A small multi-label audio tagger, trained from scratch.
Model: 2.07M parameters, norm batchnorm, activation elu.
Rows from block 4, named by matrix and row number. Each number is 128 + 24 x the weight over its row's rms, rounded and kept within 0 to 255. All counts start at 0. After the name is the row's rms in percent of the matrix's.
# conv: width-3 conv, dilation 3 (model.blocks.4.conv.weight, 320x320x3), inputs 108-134, a 3 kernel for each
conv.151 109 [118  94 152 156 128  82 129  93 104 166 145 140 145 115 110 103 124 170 129 119 145 141 118 111 138 110 119 142 147 155 153 127 122 114 121 147  99  84 140 165 121 149 138 109 118 121 122 130 109 125 123 105 115 112 139 144 150 143 119 114 168 118  93 190 143  64 107 125 112 116  95 105 163 127 129 155 125 110 127 114 112]
conv.152 075 [149 117  80 134 121 116 127 130 137 125 121 125  82 113 133 137 149 126 116 112 137 133 137 134 151 147 118 144 142 133 182 148  88  96 118 116 144 103 138 110 139 108 120 125 165 107 114 105  86  91 132 113 108 129 111 136 177 134 103 131  85 127 117  82 100 134 137 124 124 116 106 147 166 166 115 121 149 143 149 122 144]
conv.153 125 [149 126 115  33 123 156 193 136  87 120 146 127 159 143 109 156 122  92 132 107 130  91 104 139 132 108 107  95 133 127 115 130 148  84 110 146 115 127 117 110 118 143 126 134 134 134 125 128  99 137 152 138 135 137 137 101 107 116 116 128 138 117 105  43 140 189 126 132 138 135 129 120 130 123 139  94 137 143 121 123 136]
conv.154 102 [131 138 100 148 129 122 140 102  94 123 134 120 162  96  81  80  92 105 129  70  86  92 129 133 104 106 128 106 103 145 123 131 121 173 132  94 123 131 150 133 117 111  70 112 115  99 184 187 144 134 116 124 112 120  83  92 115 102 104 106  76 123 126  93 154 136 139 119 104 110 125 121 134 132 130 109  73  87  96 114 110]
conv.155 110 [141 109 131 150 125 125 125 121 116  10 112 142 152 110 117 106 131 150 180 137 103 115 129 134 164 106  80 153 127  90 127 112 114 144 130 116 124 124 106 152 113 110 122 109 127 141 119 127 134 123 152 122 112 124 124 127 110 101 114 129 120 121 107 105 123 168 127 126 142 137 146 167 177 135 121 133 120 118 119 122 145]
conv.156 106 [123 132 140 152 127 106 100 127 122 123 136 124  95 106 139 173 130  85 136 123 130 116 135 130 139 128 126  89 116 152 161 135 116 188 122  75  98 112 141  89  85  83 137 122 137 124 132 125 148 129 129 149 117 110 154 120 120 181 141  94 101 110 137 190 135 147 179 147 131 133 128 130  98  99 133  79  98 152 145 147 119]
conv.157 105 [126 144 192 138 130 123 160 135 132 109 121 103  72  87 106 186 135  87 123 106 103 114 113 148 143 113 122  81 124 187  99 133 172 120 123 113 102 131 112 117 120 132 108 131 185 149 128 100  81  97 122  91  95  92 157 128 115 141 142 130 103  72  96 141 147 133 115 121 133 108 124 169 119 126 146 122 124 140 125 132 133]
conv.158 115 [ 91 152 200 108 139 146 116 135 146 145 162 116 107 127 124 111 101 160 143 114 120 115 109  83 133  95 104 124 125 137 140 133 153  73 120 163 147 155 147 178 164 137 159 152 175  94 126 137 111 127 133 119 144 129 106 161 161 105 112  97 111 123 149  67 107 135  91 109 125 158 122  99 181 151 130 138 131 143 142 170 126]
conv.159 106 [ 71 126 163 110 113 105 142 133 156 161  93 114 161 145 144 126 133 117 132 123 122 169 116  97 136 122 125 125 130 163  59 127 154 166 143 108 150 109 136 119 139 151 125 135 119 158 126 126 128 143  96 130 134 152  82 101 113 108 136 118 173 173 139  63 153 190  87 122 153  76 111 153 144 163 166  89 153 169 115 128 137]
conv.160 112 [156 121 140 154 126 121 135 135 128 142 141  61 163 174 146 153 133 130 124 139 136 132 146 100 100 101 134 186 136  73 122 124 130  98  97 154 145 115 110 108  98 121 122 103 137 115 134 158 137 110  97  88  86  89 135 149 158 100 123 139 127 107 155 166 157 127 114 106 105 144 135 123 144  79 119 133 149  74 128  95 119]
conv.161 111 [116 130 129 146 143 117 150 107 103 105 111 185  58  76 148  66 125 169 160 121 111 146 134 102 147 144 133 193 123 111 163 131 127 164 131 116 169 150 113  69 125 162 169 139 123 125 126 113 134 117 136  94 132 131 124 130 147 127 117 118  65 141 183 124 104  80 125 129 142 124 107 126 111 149 166  98 121 157 161 125 128]
conv.162 121 [100 111 174 119 139 138 153 154 120 196 137 131 137 139 141 127 120 135  96 130 129 143 116 125 122 138 140 132 137 126 120  98 152 130 136 141 126 107 106 130 153 100 119 131 149  89 139 170 109 127 154 129 143 127 120 108 128 109 112 107 124 129 128 151 153  85 107 114 130 155 122 131 137 149  81  87 101  95  83 130 150]
conv.163 117 [123 112 134 160 137  96 109 146 146 123 127 139 126 126 137 166 152 142  92 119 152 156 151 136 124 121 134 110 146 143 119 143 131 107 123 130 101 130 157 152 138  94 125 117 130 119 147 150 106 121 129 148 138 122 106 130 149 111 133 124 155 103  97 141 124 124 108 100 104 109 131 131 141 134 115 106 134 143 128 133 126]
conv.164 097 [147 167 116 115 110 124 137 100 117 147 112 124 137 147 169  83 124 161 154 130 132 105 109 108 129 138 160 148 161 161 121 160 170 142 152 142 115 134 147 117  85 113 170 166 151  78 113 111 153 159 133 125 125  87 131 129 107 173 157 140 142 101 112 177 126 131 105  94  97 120 127 152 140 127 160 129 138 135 116  90  94]
conv.165 078 [127 109 126 116 120 117 120 150 131 164 143 177 144 157 139  92 142 157 128 141  90 111 120 141 154 121 134 165 139  80 105 129 116  94 140 171 164 162 135 117 136 176 186 180 106 171 149 131 153 159 125 149 180 138 119 154 139 139 139 114 124 136 107 193  95 165 150 143 163 127 132 162 141 138 104 177 110  74 130 116 106]
conv.166 079 [163 157 143 151 160 132 106 139 114 116 136 135 138 149  94 164 157 107 158 136 140 104 161 143 170 105  81  98 151 155  72 105  73 139 130 124  98  76 111 168 106 185 112 140 137 158 111 115 182 143 129 138 120 117  80 132 147 145 129 136 140 125 124 130 107 131 119 145 184 125 160 153 192 101 146 143 148 122 149 127 121]
conv.167 104 [ 84 121 114  98 125 184 144 139  97 155 134 109 120 144 133 132 125 120 100 136 150 179 112 160 130 120 113  84 118 167 127 127 151  97 156 170 151 136 111 167 124  78 186 153  91 132 120 107 138 168 129 141 104 132 100 133 165 121 137 156 177 121 115 101 135 129  96 152 154 139 128 104 106 109 148 117 122 118 123 136 135]
conv.168 075 [140 141 106 175 168 143 105  95 125  82 106 138 117 113 119 154 156 150 111 145 161 119 150 124 114 129 126 136 153  96 150 138 119 168 114 110 134 141 132  98 127 159 147 146 156  85  85  79 108 109 168 149 132  99 163 145 137 139 119 125 124 129 147 111 113 125 115 139 146  64 135 131 109 134 127 146 105  73 154 112 136]
conv.169 091 [ 94 150 167 149 102  90 168 118 127  37 118 172 128  88 111 117 155 128 178 131  96 103  96 148 142 127 129 155 109 122  97 110 140 145 167 125 105 104 139 132 139 129 127 130 120 154 142 111  94 120 152 103 102 117 163 145 108 147 133 124 155 152 160 121 145 139 145 142 126 132 170 152 141 129 158 142 128 112 185 116 104]
conv.170 123 [ 72 112 157  94 114 121 160  86 111 234  34 100 124 117 120 145 158 109 113 137 121 144 122 101 120 138 125 105 117 147 102 120 159 141 160 122  88 119 178 125  94 130  89 121 170 136 106 140 109 110 196 106 125 153 136 103 136 119 141 127 152 135  82 134 141 126 124 121 107 130 138 115 149 101 120 121 103 111 120 127 122]
conv.171 106 [136 109 165 126 117  97 111 123 128 161 189 107 120 133 129 151 131  71 117 117 138 139 132  69 106 137 135 154 143 107 150 122 118 104 125 139 148 146 146 124 142 136 188 121  65 102 112 143 131 136 156 131 122  98 151 114 113 120 108  97 112 109 127 112 146 173 108 136 163 130 160 165 131 141 104 118 139 124 110 128 143]
conv.172 088 [ 66 107 152  89 134 107 125 158 142 116  70 124 125 121 126 121 116 152 117 145 173 126 128 130  92 128 165  55 118 127 155 170 142 152 130 132 137 118 102 104 102  92 155 155  85 141 137 167  97 110 144 132 138 134 129 127 106 171 156 145 148 142 118  84 130 135 130 116  95  75 113 171 154 163 128 149 131 116  93 126 187]
conv.173 119 [124 154 110 119 134 137 180 133 100 143 140 154 155 138 142 152 136 133 139 119 101 158 163 220 166 119 126 149 116 123 161 123 108 129 131 118  64 109 136 133 144 113  74 150 176 186 151 117  83 107 135 130 139 122 122 149 143 116 129 146 152 132 116  89 113 143 124 129 126 103 108 143  57 126 142 123 121 114 139 118 103]
conv.174 095 [130 156 154 118 152 146 127 122 143 129 106 159 157 114  97 108 121 125 112 120 151  99 142 186 132 154 119 114 125 107 143 122 125 119 122 152 132 116 112  82  95 105 127 133 132 109 141 138 141 128 143 117 123 113 125 150 171 135 150 126 113 142 156 188 109  92 123 137 114  92 184 164 142 148 120 139 144 124 109 158 149]
conv.175 087 [ 91 116 161 129 134 159  98 122  90 175 141  83  99 132 150 162 123 101 113 133 122 161 147 153 117 143 190 218 145  68  78  89 105 113 126 155 140 128 111  77 119 158 131 128 134  84 126 107 135 118 138 142 141 134 129 103 114 114 102  89 156 117 100  94  93 111  96 116 126  79 113 168  82 148 143 136 119 120  61 144 170]
conv.176 139 [ 96 141 161 168 106  94  96 112 139 130 113 151  79 122 138 131 143 137 137 137 125 131 139 124 122 132 144 164 116 145 119 146 111 164 134 128 107 124 173 137 129 112 126 128  97 136 130 119 135 109 100 114 150 137 150 123 178 137 138 132 110 120 164 209 107  96 105 135 130 132 125 133 165 130 106 169 134 113 122 140 129]
conv.177 086 [128 155 156 124 151 151 123  87  95 141  99 120 104 122  92 109 111 165 157 134 117 150 148 111 125 126 131 119 159 150  87 132 148 120 131 115 152 133 112 156 121 107 143 141 135 117 124 127  95 134 126 164 140 115 119 150 138 138 168 177  98 117 155 148 176 154 130 137 113  93 137 154 121 115 138  48 127 155 179 140 118]
conv.178 111 [156 133 111 157 143 155  62 101 114 173 139 134 152 134 149 105 133 163 134 118  89 117 138 133 100 128 135 106 154 142 134 117 116 112 118 117 130 134 127 121 131 113 201 137  87 102 126 117 106 127 114 170 131 138 205 145 107 140 129 139 112 133 129 146 112  59 161 129 106  87 120  88  85 144 135 133 133 143 122 105 117]
conv.179 082 [111 141 200 101 142 135 120 131  92 136 122 133 101 128 144 148 130 152 153 167 138 125 123 151 109 123 108  88 127 109  98 122 131 136 143 154 113 137 155 170 140 108  68  94 131 140 111 142 114 149 155  97 123 136  77 109 166 119 141 133 133 139 156 121 146 122  87 119 146 146 159 137 142 147 154 112 142 136 162 128 121]
conv.180 080 [120 164 193 179 151 125  78 135 172 153 176  99  96 137 122 143 158 130 160 127 134 134 117 105 140 137 191 113 127 134 103 122 115 104 135 158 134 143  95 154 131 135 111 149 126 126 114 158 124 141 112 153 132  86 134 156 136 152 140 119 124 117 158 120 126 167 167 149 151 113 125 166 186 167 158 159 123 126 120 149 111]
conv.181 116 [130 104 147 134 135 118 132 127 108 224 150  61 174 163 141 127 131 122  95 120 151 117  94  86 121 126 171  75 113  86 113 152 167  72 104 130 109 131 179 117 137 130 121 132 116  91 117 136 149 133 104 100 102 120 126 125 135 142 157 153 209 127  50 128 139 134 130 123 135  89  98 152  77 146 154 117 120  79 124 148 146]
conv.182 105 [103 124 109 136 128 110 127 163 175 122 139 131 132 129 130 132 115  98 107 135 136 146 133 122 137 135 123 134 129 120  89 126 166 136 131 113 144 128 122 144 105 136 160 135 126  85  86  96 147 123 107 152 127 114 101 110 149 132 139 147 150 143 165 157  79  95  80 112 122 169 163 139 120 111 137 133 160 148 134 156 134]
conv.183 117 [138 125 155 157 146 100 127 123 115 149 111 111 156 119  65 122 134 131  93 146 170 105 139 144  94 118 122 137 125 126 106 143 132 148 117 113 103 103 124  68 113 150 130 100  90  87 128 157 111 101 133  90 119 160 177 139 117 136 130 129 118 124 137 150 139 113  77 121 127 159 168 122  53 136 152  94  99 123 164 170 105]
conv.184 126 [125 119 124 146 130 116  88 121 138 189 161  47 115 111 100 153 135 105  59 126 197 133 131 136 152 123  91 121 114 142 171 131 102 157 114 111 116 120  98 142 128  81 142 128 120 117 110 116 161 126  93 144 126 105 115 114 100 152 153 140 163 138 145 113 113 113 143 141 132 129 128 140 151 124 128 136 151 143 139 143 134]
conv.185 091 [ 92 103 179 128 125 134 131 139  96 142 154 114 102 107 102 124 144 140 121 107 134 114 129 159 118 103 124 130 145 140 117 114  88  82  97 120 139 154 131 112 103 105  44 110 139 123 131 151 109 131 101 143 161 145 130 129 118 134 125 136 146 151 136 129 158 156 140 112  93 127 131 130  86 138 109 153 140 155 124 112 130]
conv.186 082 [136 139 129 137 124  94 144 169 142 111 109 124 118 121 120 152 126 119 110 137 138 125 114 103 129 115 115  99 119 122 113 102  99 159 147 121 129 138 150 108 122 113 123 148 169 132 141 148 105 121 155 120 108  92 145 118 124  93 113 131 124 154 167 119 155 151 161 129 114  32 110 160 102  98 110 132 110 116 107 114 115]
conv.187 082 [ 87 121 112  89 105 105  98 118 133 107 111 144 130 115 102 163 138 119  92 128 144 112 106 140 138 136 135  88 109 128 190 141  98 124 125 100 125 125 141 148 144 145 143 140 129 193 143 115 147 141 130 148 118 111 128 152 145  99  85  74  81 113 163 102  98 102 106 112 102  76 138 156 149 138 152 121 122 105 105 136 148]
conv.188 082 [150 162 138 155 157 162 115 114 160 176 100  80 164 152 137 115 127 127 105 100 150 170 138 132 103 137 154 133 105 153 107 134 147 123 155 176 130 100 106 100 120 134 107 132 118  84 115 156 174 125  95 146 150 135 146 111 120  99 110  88 112 134 126 143 134  89 126 156 148 139 151 134 140 145 153 142 161  97 120 141 140]
conv.189 071 [183 107 113 129 149 116 159 121 109  89 148 176 103  87 107 109 125 128 167 117  81  98 117 118 130 109  91 135 130 166 132 117 111 125 115 116 113 115 150 104 131 165 172 125 131 125 124  88  44 118 146  86 129 144 126 124 122 142 156 155 143 139 139 124 124 134 130 125  87 123 120  64 110 116 104 154 130  97 123  98 112]
conv.190 092 [168 129  95 128 138  85 112 114 114  86  97 164  78 130 166  52 122 147 178 125  96 155 131 138 163 135  97 143 124 116 144 121 159 163 122  99 138 124 166 121 112 129 164 110 103 131 144 178 171 121  95 124 122 159 111 114 123 158 133  97 130 124 126 112 134  93 143 125 100  97 102 112 132 143  88 139 130 112 115 120 105]
conv.191 075 [152 140 125 145 117 110 149 139 138 183 150  98 101 120 113 132 144 132 122 112  95  96  90 118 173 115 114 153 133 114 128 115  72 107 146 149 172 153 140 117 115 122 109 143 146 145 126 102 139 141 126 135 116 128 141 144 129 133 102 109 119 152 153 185 155 121 155 115  72 160 142 160 166 142 161 165 104  99 136 143 125]
conv.192 094 [ 98 138 172 140 152 143 126 131 118 127 154 147 112 120 119  78 107 118 110 111 134 136 131 111 129 165 149 181 116  56 111 111 129 139 138 134 114 128 121  74 115 141 110 136 149 123 135  90 123 101  72 113 132 153  98 128 122 118 114 124 146 118 133 139 162 150 118 160 150  78 106 108  91  97 151 167 119 112  72 125 182]
conv.193 097 [150 122  98 110 119 139 136 168 133 140  86 118 142 147  92 143 117  89 136 124  74  91 134 145 126 110  92  99 137 151 111  93 105 104 123 113  86  87 160 158 158 111  93 105 157 154 122  94 102 108 124 156 111 129 140 105 114 116 118 153 128 130 104 123 158 120 116 134 159 108 151 145  84 142 116 105 132 111 128  82  89]
conv.194 084 [ 57  62  83 116 141 141 116 111 118 105 115 111 126 118 117 172 131 150 123 104 105 112 117 112 116 105  97 116 138 158 140 170 168 119 129 110 155 124  76 106  56  93 160 141 117 218 185 160 150 115 103 128 141 133  91 137 142 134 134 100 158 150 155 162 136 118 130 114  94  70  81 129 109 114 138 130 127 147  85 115 139]
conv.195 112 [171 136 173 131 137 142 119 137 121 142 115 121 115 140 149 131 150 146 124 115 133 164 143 113 125 124 133  97 104  79 110 122 139 148 132 125 163 170 163  72 116 132 115 132 183 151 138 129 136 150 143 149 135 178 166 124  90 131 119 133 135 123 109  96 138 134 128 133 121 105 106 118 153 132 102 117 141 148 107 124 133]
conv.196 106 [143 132 148 117  81  84 138 103 106 144 122 142  99 120 152 124 132 126 134 129 132 148 141 140 152 143 107 179 141 156 126 126 162 142 114 120 157 152 133 107 101 113 155 142 138  85 133 110 150 145 127 100 136 126 168 133 126 113 134 140 174 148 133 111 140 103 148 143 132 129  76 104 144 149 137 160 135 140 115 143 140]
conv.197 092 [131 139 171 100 111 144 133 161 134 129 111  95 159 145 159 111 124 141 168 142 130 126 131 124 106 121 143 116 110 154 172 149 174  35  70  78 104 114 131 137 139  99 137 150 177  86 120 131 141 135 117 143 122  90 108 135 139 136 139 132 128 131 132 130  95 122 143 131 108 159 135 111 129 127 131 168 152 105 130 142 173]
conv.198 096 [103 143 135 118 103 122 113 134 163  77 150 157 122 127 135 107 120 100 114 100 110 162 155 126 121 113  93 174 155 124 160 114 107 118 116 103 168 144 109 102 113 106 147 126 103 138 114 125 106 108  97 109 120 155 134 140 135 156 144 150 127 141 161 132 117 139 152 124 118 113 145 123 182 134 135 159 135  81  93 102 128]
conv.199 091 [123  91 121 107 105  94 153 143  91 146 156 124 107 126 112 135 145 104 101 117 131 128 131 141 111  86  82 118 107 124 109 133 167 124 122 129  89 125 174  80  88  84 141 124 124 161 156 152 133 128 114 116 118 126 166 152 130 139 126 106 186 141 125 118 114 132 152 147 165 189 128  98  59  94 147 112 105 124 129 138 144]
conv.200 105 [136 121 106 157 135 116 137 120  88 125 145 116 135 154 139 172 142  82 118 146 140 121 112 112 148 136 136 141 113 142 147 144 110 145 133 135 124 138 174 174 153 122 153 143 132 164 122 100 132 132 119 144 134 126 117 102 111 142 128 145 134 112 114  95 140 176 129 102 135 191 103  98 116 131 134 119 127 128 182 135  71]
conv.201 103 [ 98 118 150 152 129  97  99 129  97  92 104 123 145 133 149  87 123 152 162 144 111 136  88  80  87 138 137 178 155 123 134 146 117 118 155 128 104 128 139  98 109 143 107 118 108  74 151 123 183 160 110 101 108 135 115 117 116 130 144 135 120  83 117 145 159  95 113 162 178 157 142 100  95 154 155 117 111 137 101 126 110]
conv.202 128 [164 142 147 106 116 135 152  85 122 190 103 161 139 113 117 175 118 135 133 132  95 101 112 134 141 104 146 106 100 137 156 116 135 201 137  95 123 122 104 109 100 100  82 130 131 149 101 121 105 118 124 121 132 102 133 131 143 108 132 118 143 152 165 150  80 131 183 147 116 115  99 170 193 117 143 148 117 162 142 131 152]
conv.203 120 [ 99 126 145 195 130  67 107 144 154 147 111 127 111 122 152 130 157 117 116 150 122 122 122 135 149 142  97 156 155  87 158 107 103 174 127  87 145 129 110 138 100 128 136 116 149 150 152 128 143 124 118 153 126 128 132 140  65 159 128 109 126 161 131 172 102  82 193 142  84 121 138 163 122 118 130 113  99 124 139 118 110]
conv.204 092 [125 149 143 126 123 134 123 107 122 139 103 101 159 134 118 196 133 101  96 141 135 112 109 111 124 131 125 136  95 119 141 115  95 156 142 128 106 120 120  93 170 145 119 150 129 170  84  74 132  86 137 111 128 143 138 158 154 130 125 127 141 142  97 107 142 117 133 129 123 111 132 209 141 115 108 112 119 143  34 178 250]
conv.205 096 [113  85 127 120 139 116 119 108 103 103  91 117 115 117 129 127 120 128 167 140  90 147 130 132 160 156 164  94 151 149 105 109  94 189 122 117 115 158 154 153 112  77 143 125 105 147 146 142 115 126 145  92  83  94 112  99 106 126 114 120 173 140 104 100 121  94 108 106 112 102 114 111 152 145 101 107 104 120 102 124 106]
conv.206 080 [ 84 130 179 152 115 112 159 121 150 129 132 139 120 128 149 144 115 101 100 103 110  92 140 160 101 106 118 118 118 148 118 106 140 159 139 111  89 109 141 118 154 130  83 159 163 156 117  61 126 116  83 135 103  93 168 105 102 131 163 136 126 139 132 118 115 135 139 154 136 128 122 139 175 170 105 107  91 135 122 113 136]
conv.207 083 [ 97  73 208 128 146 121  96 118 148 119 112 164  90 124 145 104  93  90 145 155 141 128 151 124 132 131 118 104 167 134 145 142 108 148  94  56  89 151 174 109 106 147 146 139 144 111 110 140  95 161 140 135 132 135 150 125 104 143 138 119 128 109  94 116 103 137 119  82  93  77 133 123 101 134 145 120 135 147 139 117 124]
conv.208 095 [100 105 145 116 156 158 123 100 103 122 118  92 141 119 135 159 119 123 136 139 123 159 111 103 103 106 153 114 149 130 149 128 122 124 120 133 128 137 143 112 119 138 170 154 161  99  99 101  89 130 163 104 142 150 145 126 152  95 123 153 152 132 123 140 137 118 154 120 102 117 127 124  92 143 132 138 108 114 154 150 150]
conv.209 132 [107 154 120 124 142 168  84 104 112  86 112 165 134  98  77  80 103 159 163 124  73  84 132 171 154 135 117 153 127 111 135 141 129 150 149 172 137 117 149 129 125 199 142 139 115 173 150 111 136 140 132 176 159 152  70 138 170 144 142 124  67 141 152 134 109 141 128 135 118 129 121 148  77 134 187 164 102 113 163 145 126]
conv.210 088 [ 92 146 188 141 145 130 128 129  91  74 134 143  92 145 147 102 132 100 120 117  96 110 123 162 112 126 146 129 126 136 103  85 172 113 129 122 100 136 123 161 139  62  97 135 190 111 137 151 145 138 155  71  73  96 131 128 121 153 112 116 134 138 121 121 142 211  88 108 125 106 125 149 167 132 107 122  68 154 119 116 134]
conv.211 105 [148 133 115 119 112  89 172 127  95  58 101 159 153 141 146 118 135 144 195  99  86 128 130 145 132 141 141 139 130 107 124 135 142 110 154 148 155 121 130 135 161 142 130 162 134 176 162 110 139 133 121 117 121 126 140 149 130 143 145 140 117 139 134 110 136 138 102 133 155 130 119 110 143 158 102 133 107  91  95 131 156]
conv.212 095 [ 91 119 122 101 169 179 128 155 148 154 149 144 163 137 109 136 153 164 118 122 137 111 153 173 106  97 121 136 136 163 116 115 143 149 138 169 140 142 109  99  99 124 137 142 155 147 164 167 145 151 123 138 143 136 108 102 165 110 146 147 152 135 137 121 161 183 106 105 116 133 105 127 122 126 152 129 106 138 113 119 161]
conv.213 089 [104 120 135 117 146 153 127 167 183 204 143 117 119 157 125 148 130 121 108 133 118 127 112  92 103 137 155 100 113 111 120 105 133  84 116 151 143 132 142 137 116 111 104 105  69 107 143 181  97 122 118 145 148 142 129 108 140 169 181 168 114 118 145 145 135 108 139 147 136  88 134  97 140 115 164  74  72  86 110 151 180]
conv.214 118 [124 103 101 125 114 109  85 106 116 106 149 155  75  91 144 105 135 155 142 107  72 156 136 151 139 122 125  74 106 172  88 112 157 124 124  88 143 149 118 153 129  63 121 103  79 140 151 130 141 116 108 110 120 177  76 136 159 142 152 147 120 149 137 146  99  70 168 160 136 172 112 105 181  93  68 135 127 107 113 140 158]
conv.215 088 [ 94 119 134  98  67  84  98 138 111 138 114 114 107 137 154 134 132 136 112 114 126 117 108 107 122 141 165 175 116 123 150 126 113 137 137 124 149 145 136 114 137 167 128 122 124  95  94 119 125 145 157 134 117 124 101  99  94 176 142 122  90 101 132  85  92 146 154 140 136 100  61  77 125 132 140 109  85 103 117 141 132]
conv.216 110 [155 118 107 136 121 114 148 118 132 124 156 133 121 141 142 161 145 158 114 139 175 138 145 128  88 108 129  86 116 136 102  98  93 167 110  98  98  93 116 168 153 145 131 140 140 158 114 104  98 123 120  99 112 124  72 113 119 138 137 152 146 156 149  89  95  73 138 123 116 168 123 104 174 108 115 110 119 129 172 131  98]
conv.217 115 [105 126 118 117 147 152 102 134 133 106 129 124 140 123 142 100 138 163 156 123 105  90 145 157 129 123 119 129 147 147 137 110 141 148 136 108 115 134 126 143 138  93 106 148 157 141 145 158 147 154 162 129 120 114  62 122 184 103 113 128 124 124 129  98 125 165  88 111 142 136 115 136 102 141 143 169 137 143 109  66  88]
conv.218 097 [129 122 170 130 146 135 157 133 119 117 148 152 160 145  90 119 133 158 145 136 130  95 107  95 136 140 113 114 139 104 115 141 152 140 114 117 131 133 131  93 113 105 115 137 129 107 109 130 110 116 121 146 158 141 123 159 190 104 126 127 142 136 113  82 104 132  99 124 151 111 116 132 111 104  93 107 120 140 105 117 122]
conv.219 069 [148 115 183 148 128 131 122 111 112 146 107 126 125 131 119 101  95  81 166 117 134 131 129 142 121 114 158 118 109  99  82  83 105 115 146 130 110 139 168 103 118 130 164 141 137 136 119 138 171 152 131 180 128 149 159 101  79  96  77  94 133 123 141  80 135 139 117 119 121 137 143 140 138 147 145 156 148 125 161 139 142]
conv.220 073 [131 141 159 161 132 114 110 113  75 103  96 111 160 111 126 129 141 150 129 154 149 162 163 143 131 144 143 146  84  63 137 127 123 113  89 103 120 130 111 139 131 148 103  93 108 113 143 141 125 131 166 141 132 115 166 140 120 121 143 133  97 108 105 175 142 129 133 140 130 147  94 118 117 129 120 155  96 127 120 131 111]
conv.221 078 [140 115 117 128 157 156 144 126 107 128 111 106 113 124 129 146 131 179 125 123 107 132 107 128 110 135 128  78 144 153 117 124 119 117 142 150 152 103 141 165 139 107 126 108 118 138 117 175 152 135 110 169 125 127 160 133 102 128 121 117 163  86  79 117 141 136 186 161 135 110 106 101 111  99 150 127 129 133 177 153 105]
conv.222 124 [122 152  85 117 145 124 116 136 128 124 107 124 168 108  90 107 116 115 117 128 165 111 135 163 111  98 135  84 130 138 118 150 139 100 124 140 110 138 135 181 130  85 130 129 116 112 146 161  94 134 148 137 140  98 102 122 133 130 129 111 186 146  81  96 134 158 151 125 100 105 114 168 117 149 130 145 132 116 135 142 106]
conv.223 134 [119 134 123 132 125 125 138 130 121  90 123 156  93 118 131 162 118 107  42 125 209 138 142 128 133 138 154 168 143 129 162 136 127 118 119 124 155 119  88 155 121 104 192 134  70 158 109  99 108 119 134  96 130 153 146 149 118 134 128 126 138 147 186 154 119 110  88 116 121 154 116  89 153 118 110 117 125 140 117 130 144]
conv.224 089 [ 84  84 109 169 139  94 114 115 130 182 104 131 140 126 139 133 118 123  97 163 162 117 129 141  93  98  78 134 142 107 124 119 138 145 110 115 152 145 116 152 152 132 121 155 151 123 131 108 114 113 146 127 143 132 116 151 142 127 132 119 160 159 160 115 102  94 119 125 120 124 128 120  88 142 104 136 144 109 133 157 143]
conv.225 113 [187 131 113 122 118 119 153 160 121 137 179 102  99 140 151 120 177 167 113  66  92 162 148  85 177 146 163 137 134 111 138 145 141 119 124 140 138 125 120 133 128 157 155 127 134 102 120 154 138 150 146 101 131 155 121 124 132 177 154 162 109 103 112 156 141 113 114 128 140 150 121 131 125 100 111 154 138 110 113 108 133]
conv.226 111 [157 148 163 153 117 129 137 141 134 152 150 150 136 147 151 122 135 137 150 101 115 108 146 130 163 139 116 130 118 111 106 124 133 137 121 113 130 123 104 109 135 135 139 134 132 129 125 110 147 130 140 126 140 158 172 147 116 145 137 161  96 152 138 142  99 150 154 134 130 126 123 136 127 141 129 112 119 129  77 111 131]
conv.227 074 [105 127  77 156 138 138 140 140 138 159 146 169 203 176 142 181 176 171 134 132 148 146 154 171 158 153 104 136 129 138 134 137 110 112 132 122 142 143 137 173 125 121 134 119  77 157 130 125 167 139 149 139 118 117 117 121  96 125 121  98 105 124  96 117 134 124 145 123  87 146 136 106 158 120 127 139 148 113 110  95  99]
conv.228 092 [ 92 141 147 128 131 136 129 136 144 130 128 122  58  68  77 137 113  90 106 108  98 139 149 126 166 126 123  87 170 193  75 108 117 178 129 106 133 155 121 114 128 136 116 132 142 144 132 119 142 115  98 113 120 104  81 119 187  98 139 158 146 115 157 120 111 148 129 129 128  62  89 115 168 137 131 142 109 102 130 137 118]
conv.229 118 [131 139 141 126 141 128 114 105 139 121 113 112  85 177 222 102 161 147 160 138 114 195 116 100 122 146 118 220 129  81 157 147 119 156 121 116 151 110 126  91 141 154  89 127 182  99 153 138 126 167 146 136 122 124 109 152 144 107 121 137 146 153 109 132 121 128 143 136 151 140 163 152 186 132  83 122 119 121 111 129 145]
conv.230 100 [ 50 103 130 126 136 139 130 141 128 181 121 103 100 113 101 160 130 136 112 131 140 135 139 113 156 134 105 117 125 131 101 130 130 139 115 138 153 135 138 100 120 143 150 180 156 136 111  94 103 126 146 152 147 130  85 134 174 132 150 153 141 128  76 102 104  82 128 119 115  89 101 128 151 122  67 180 158 137 116 155 115]
conv.231 128 [127 151 166 122 153 150 156 141 113 112 117 159 132 114 112 118 124 141 208 119  50 100 119 125 146 111 116 100 113 111  64  98 146 136 144 155 131 148 141 131 143 143 102 124 140 113 132 164 114 119 119 132 151 137  77 137 146 115 134 131 110 116 123  95 123 182 139 139 150 138 124 163 144 125 121 134 141 126 109 119 153]
conv.232 084 [131 136 185 138 160 132  75 136 174 152 151 156 135 151 105 119 107 144 126 111 100 118 116  99 149 130 109  97 152 112 105 122 123 125 101 128  69 108 161  98  71 125  85 102 135 111  81 137 147 163 146 163 141 116 138 117 146 146 136 113 112 132 151  84 139  85 125 143 145  74 102 132 150 197 133  96 137 137 122 139 151]
conv.233 097 [112  94 145 118  92 120 165 170 123 120 170 169 111  87  71 131 115 129  74 124 137 185 140 117 148 127 128 117 156 154 106 153 146 166 127 118 155 133 134 101  98 158 124 145 137 129 149 186  94 124 150 136 129 148 140 108 107 134 137 136 128 132 112 120 110 134 129 111 112 107 124  88  49  97 121 118 149 189  69 112 110]
conv.234 090 [110 126 146  96 109 111 106 128 106 125 133 158 155 140 128 161 147 158 109 111 118 170 146 153 147 131 135 156 137 132 131 116 110 176 173 173 145 145 121 142 151 149 141 144 131 113 122 169 104 123 127 146 129 155 134 143 170 110 111 112 127 128 106 140 133 162 112 130 142 139 165 157 142 143 131 112  97 112  99 122 138]
conv.235 107 [ 86 148 144 100 104 116 154 141 127 110 136 119 138  95  94 117 105 123  63 135 229 146 129 127 138 111 130 101 126 152 147 148 159 150 140 128 129 134 165 163 127  77  89 145 144 105 124 133 118 127 153  43  87  64  83 141 165 112 109  92 106 120 131 114 132 135 135 134 139 137 126 197 168 126 109 126 113 142 117 115 127]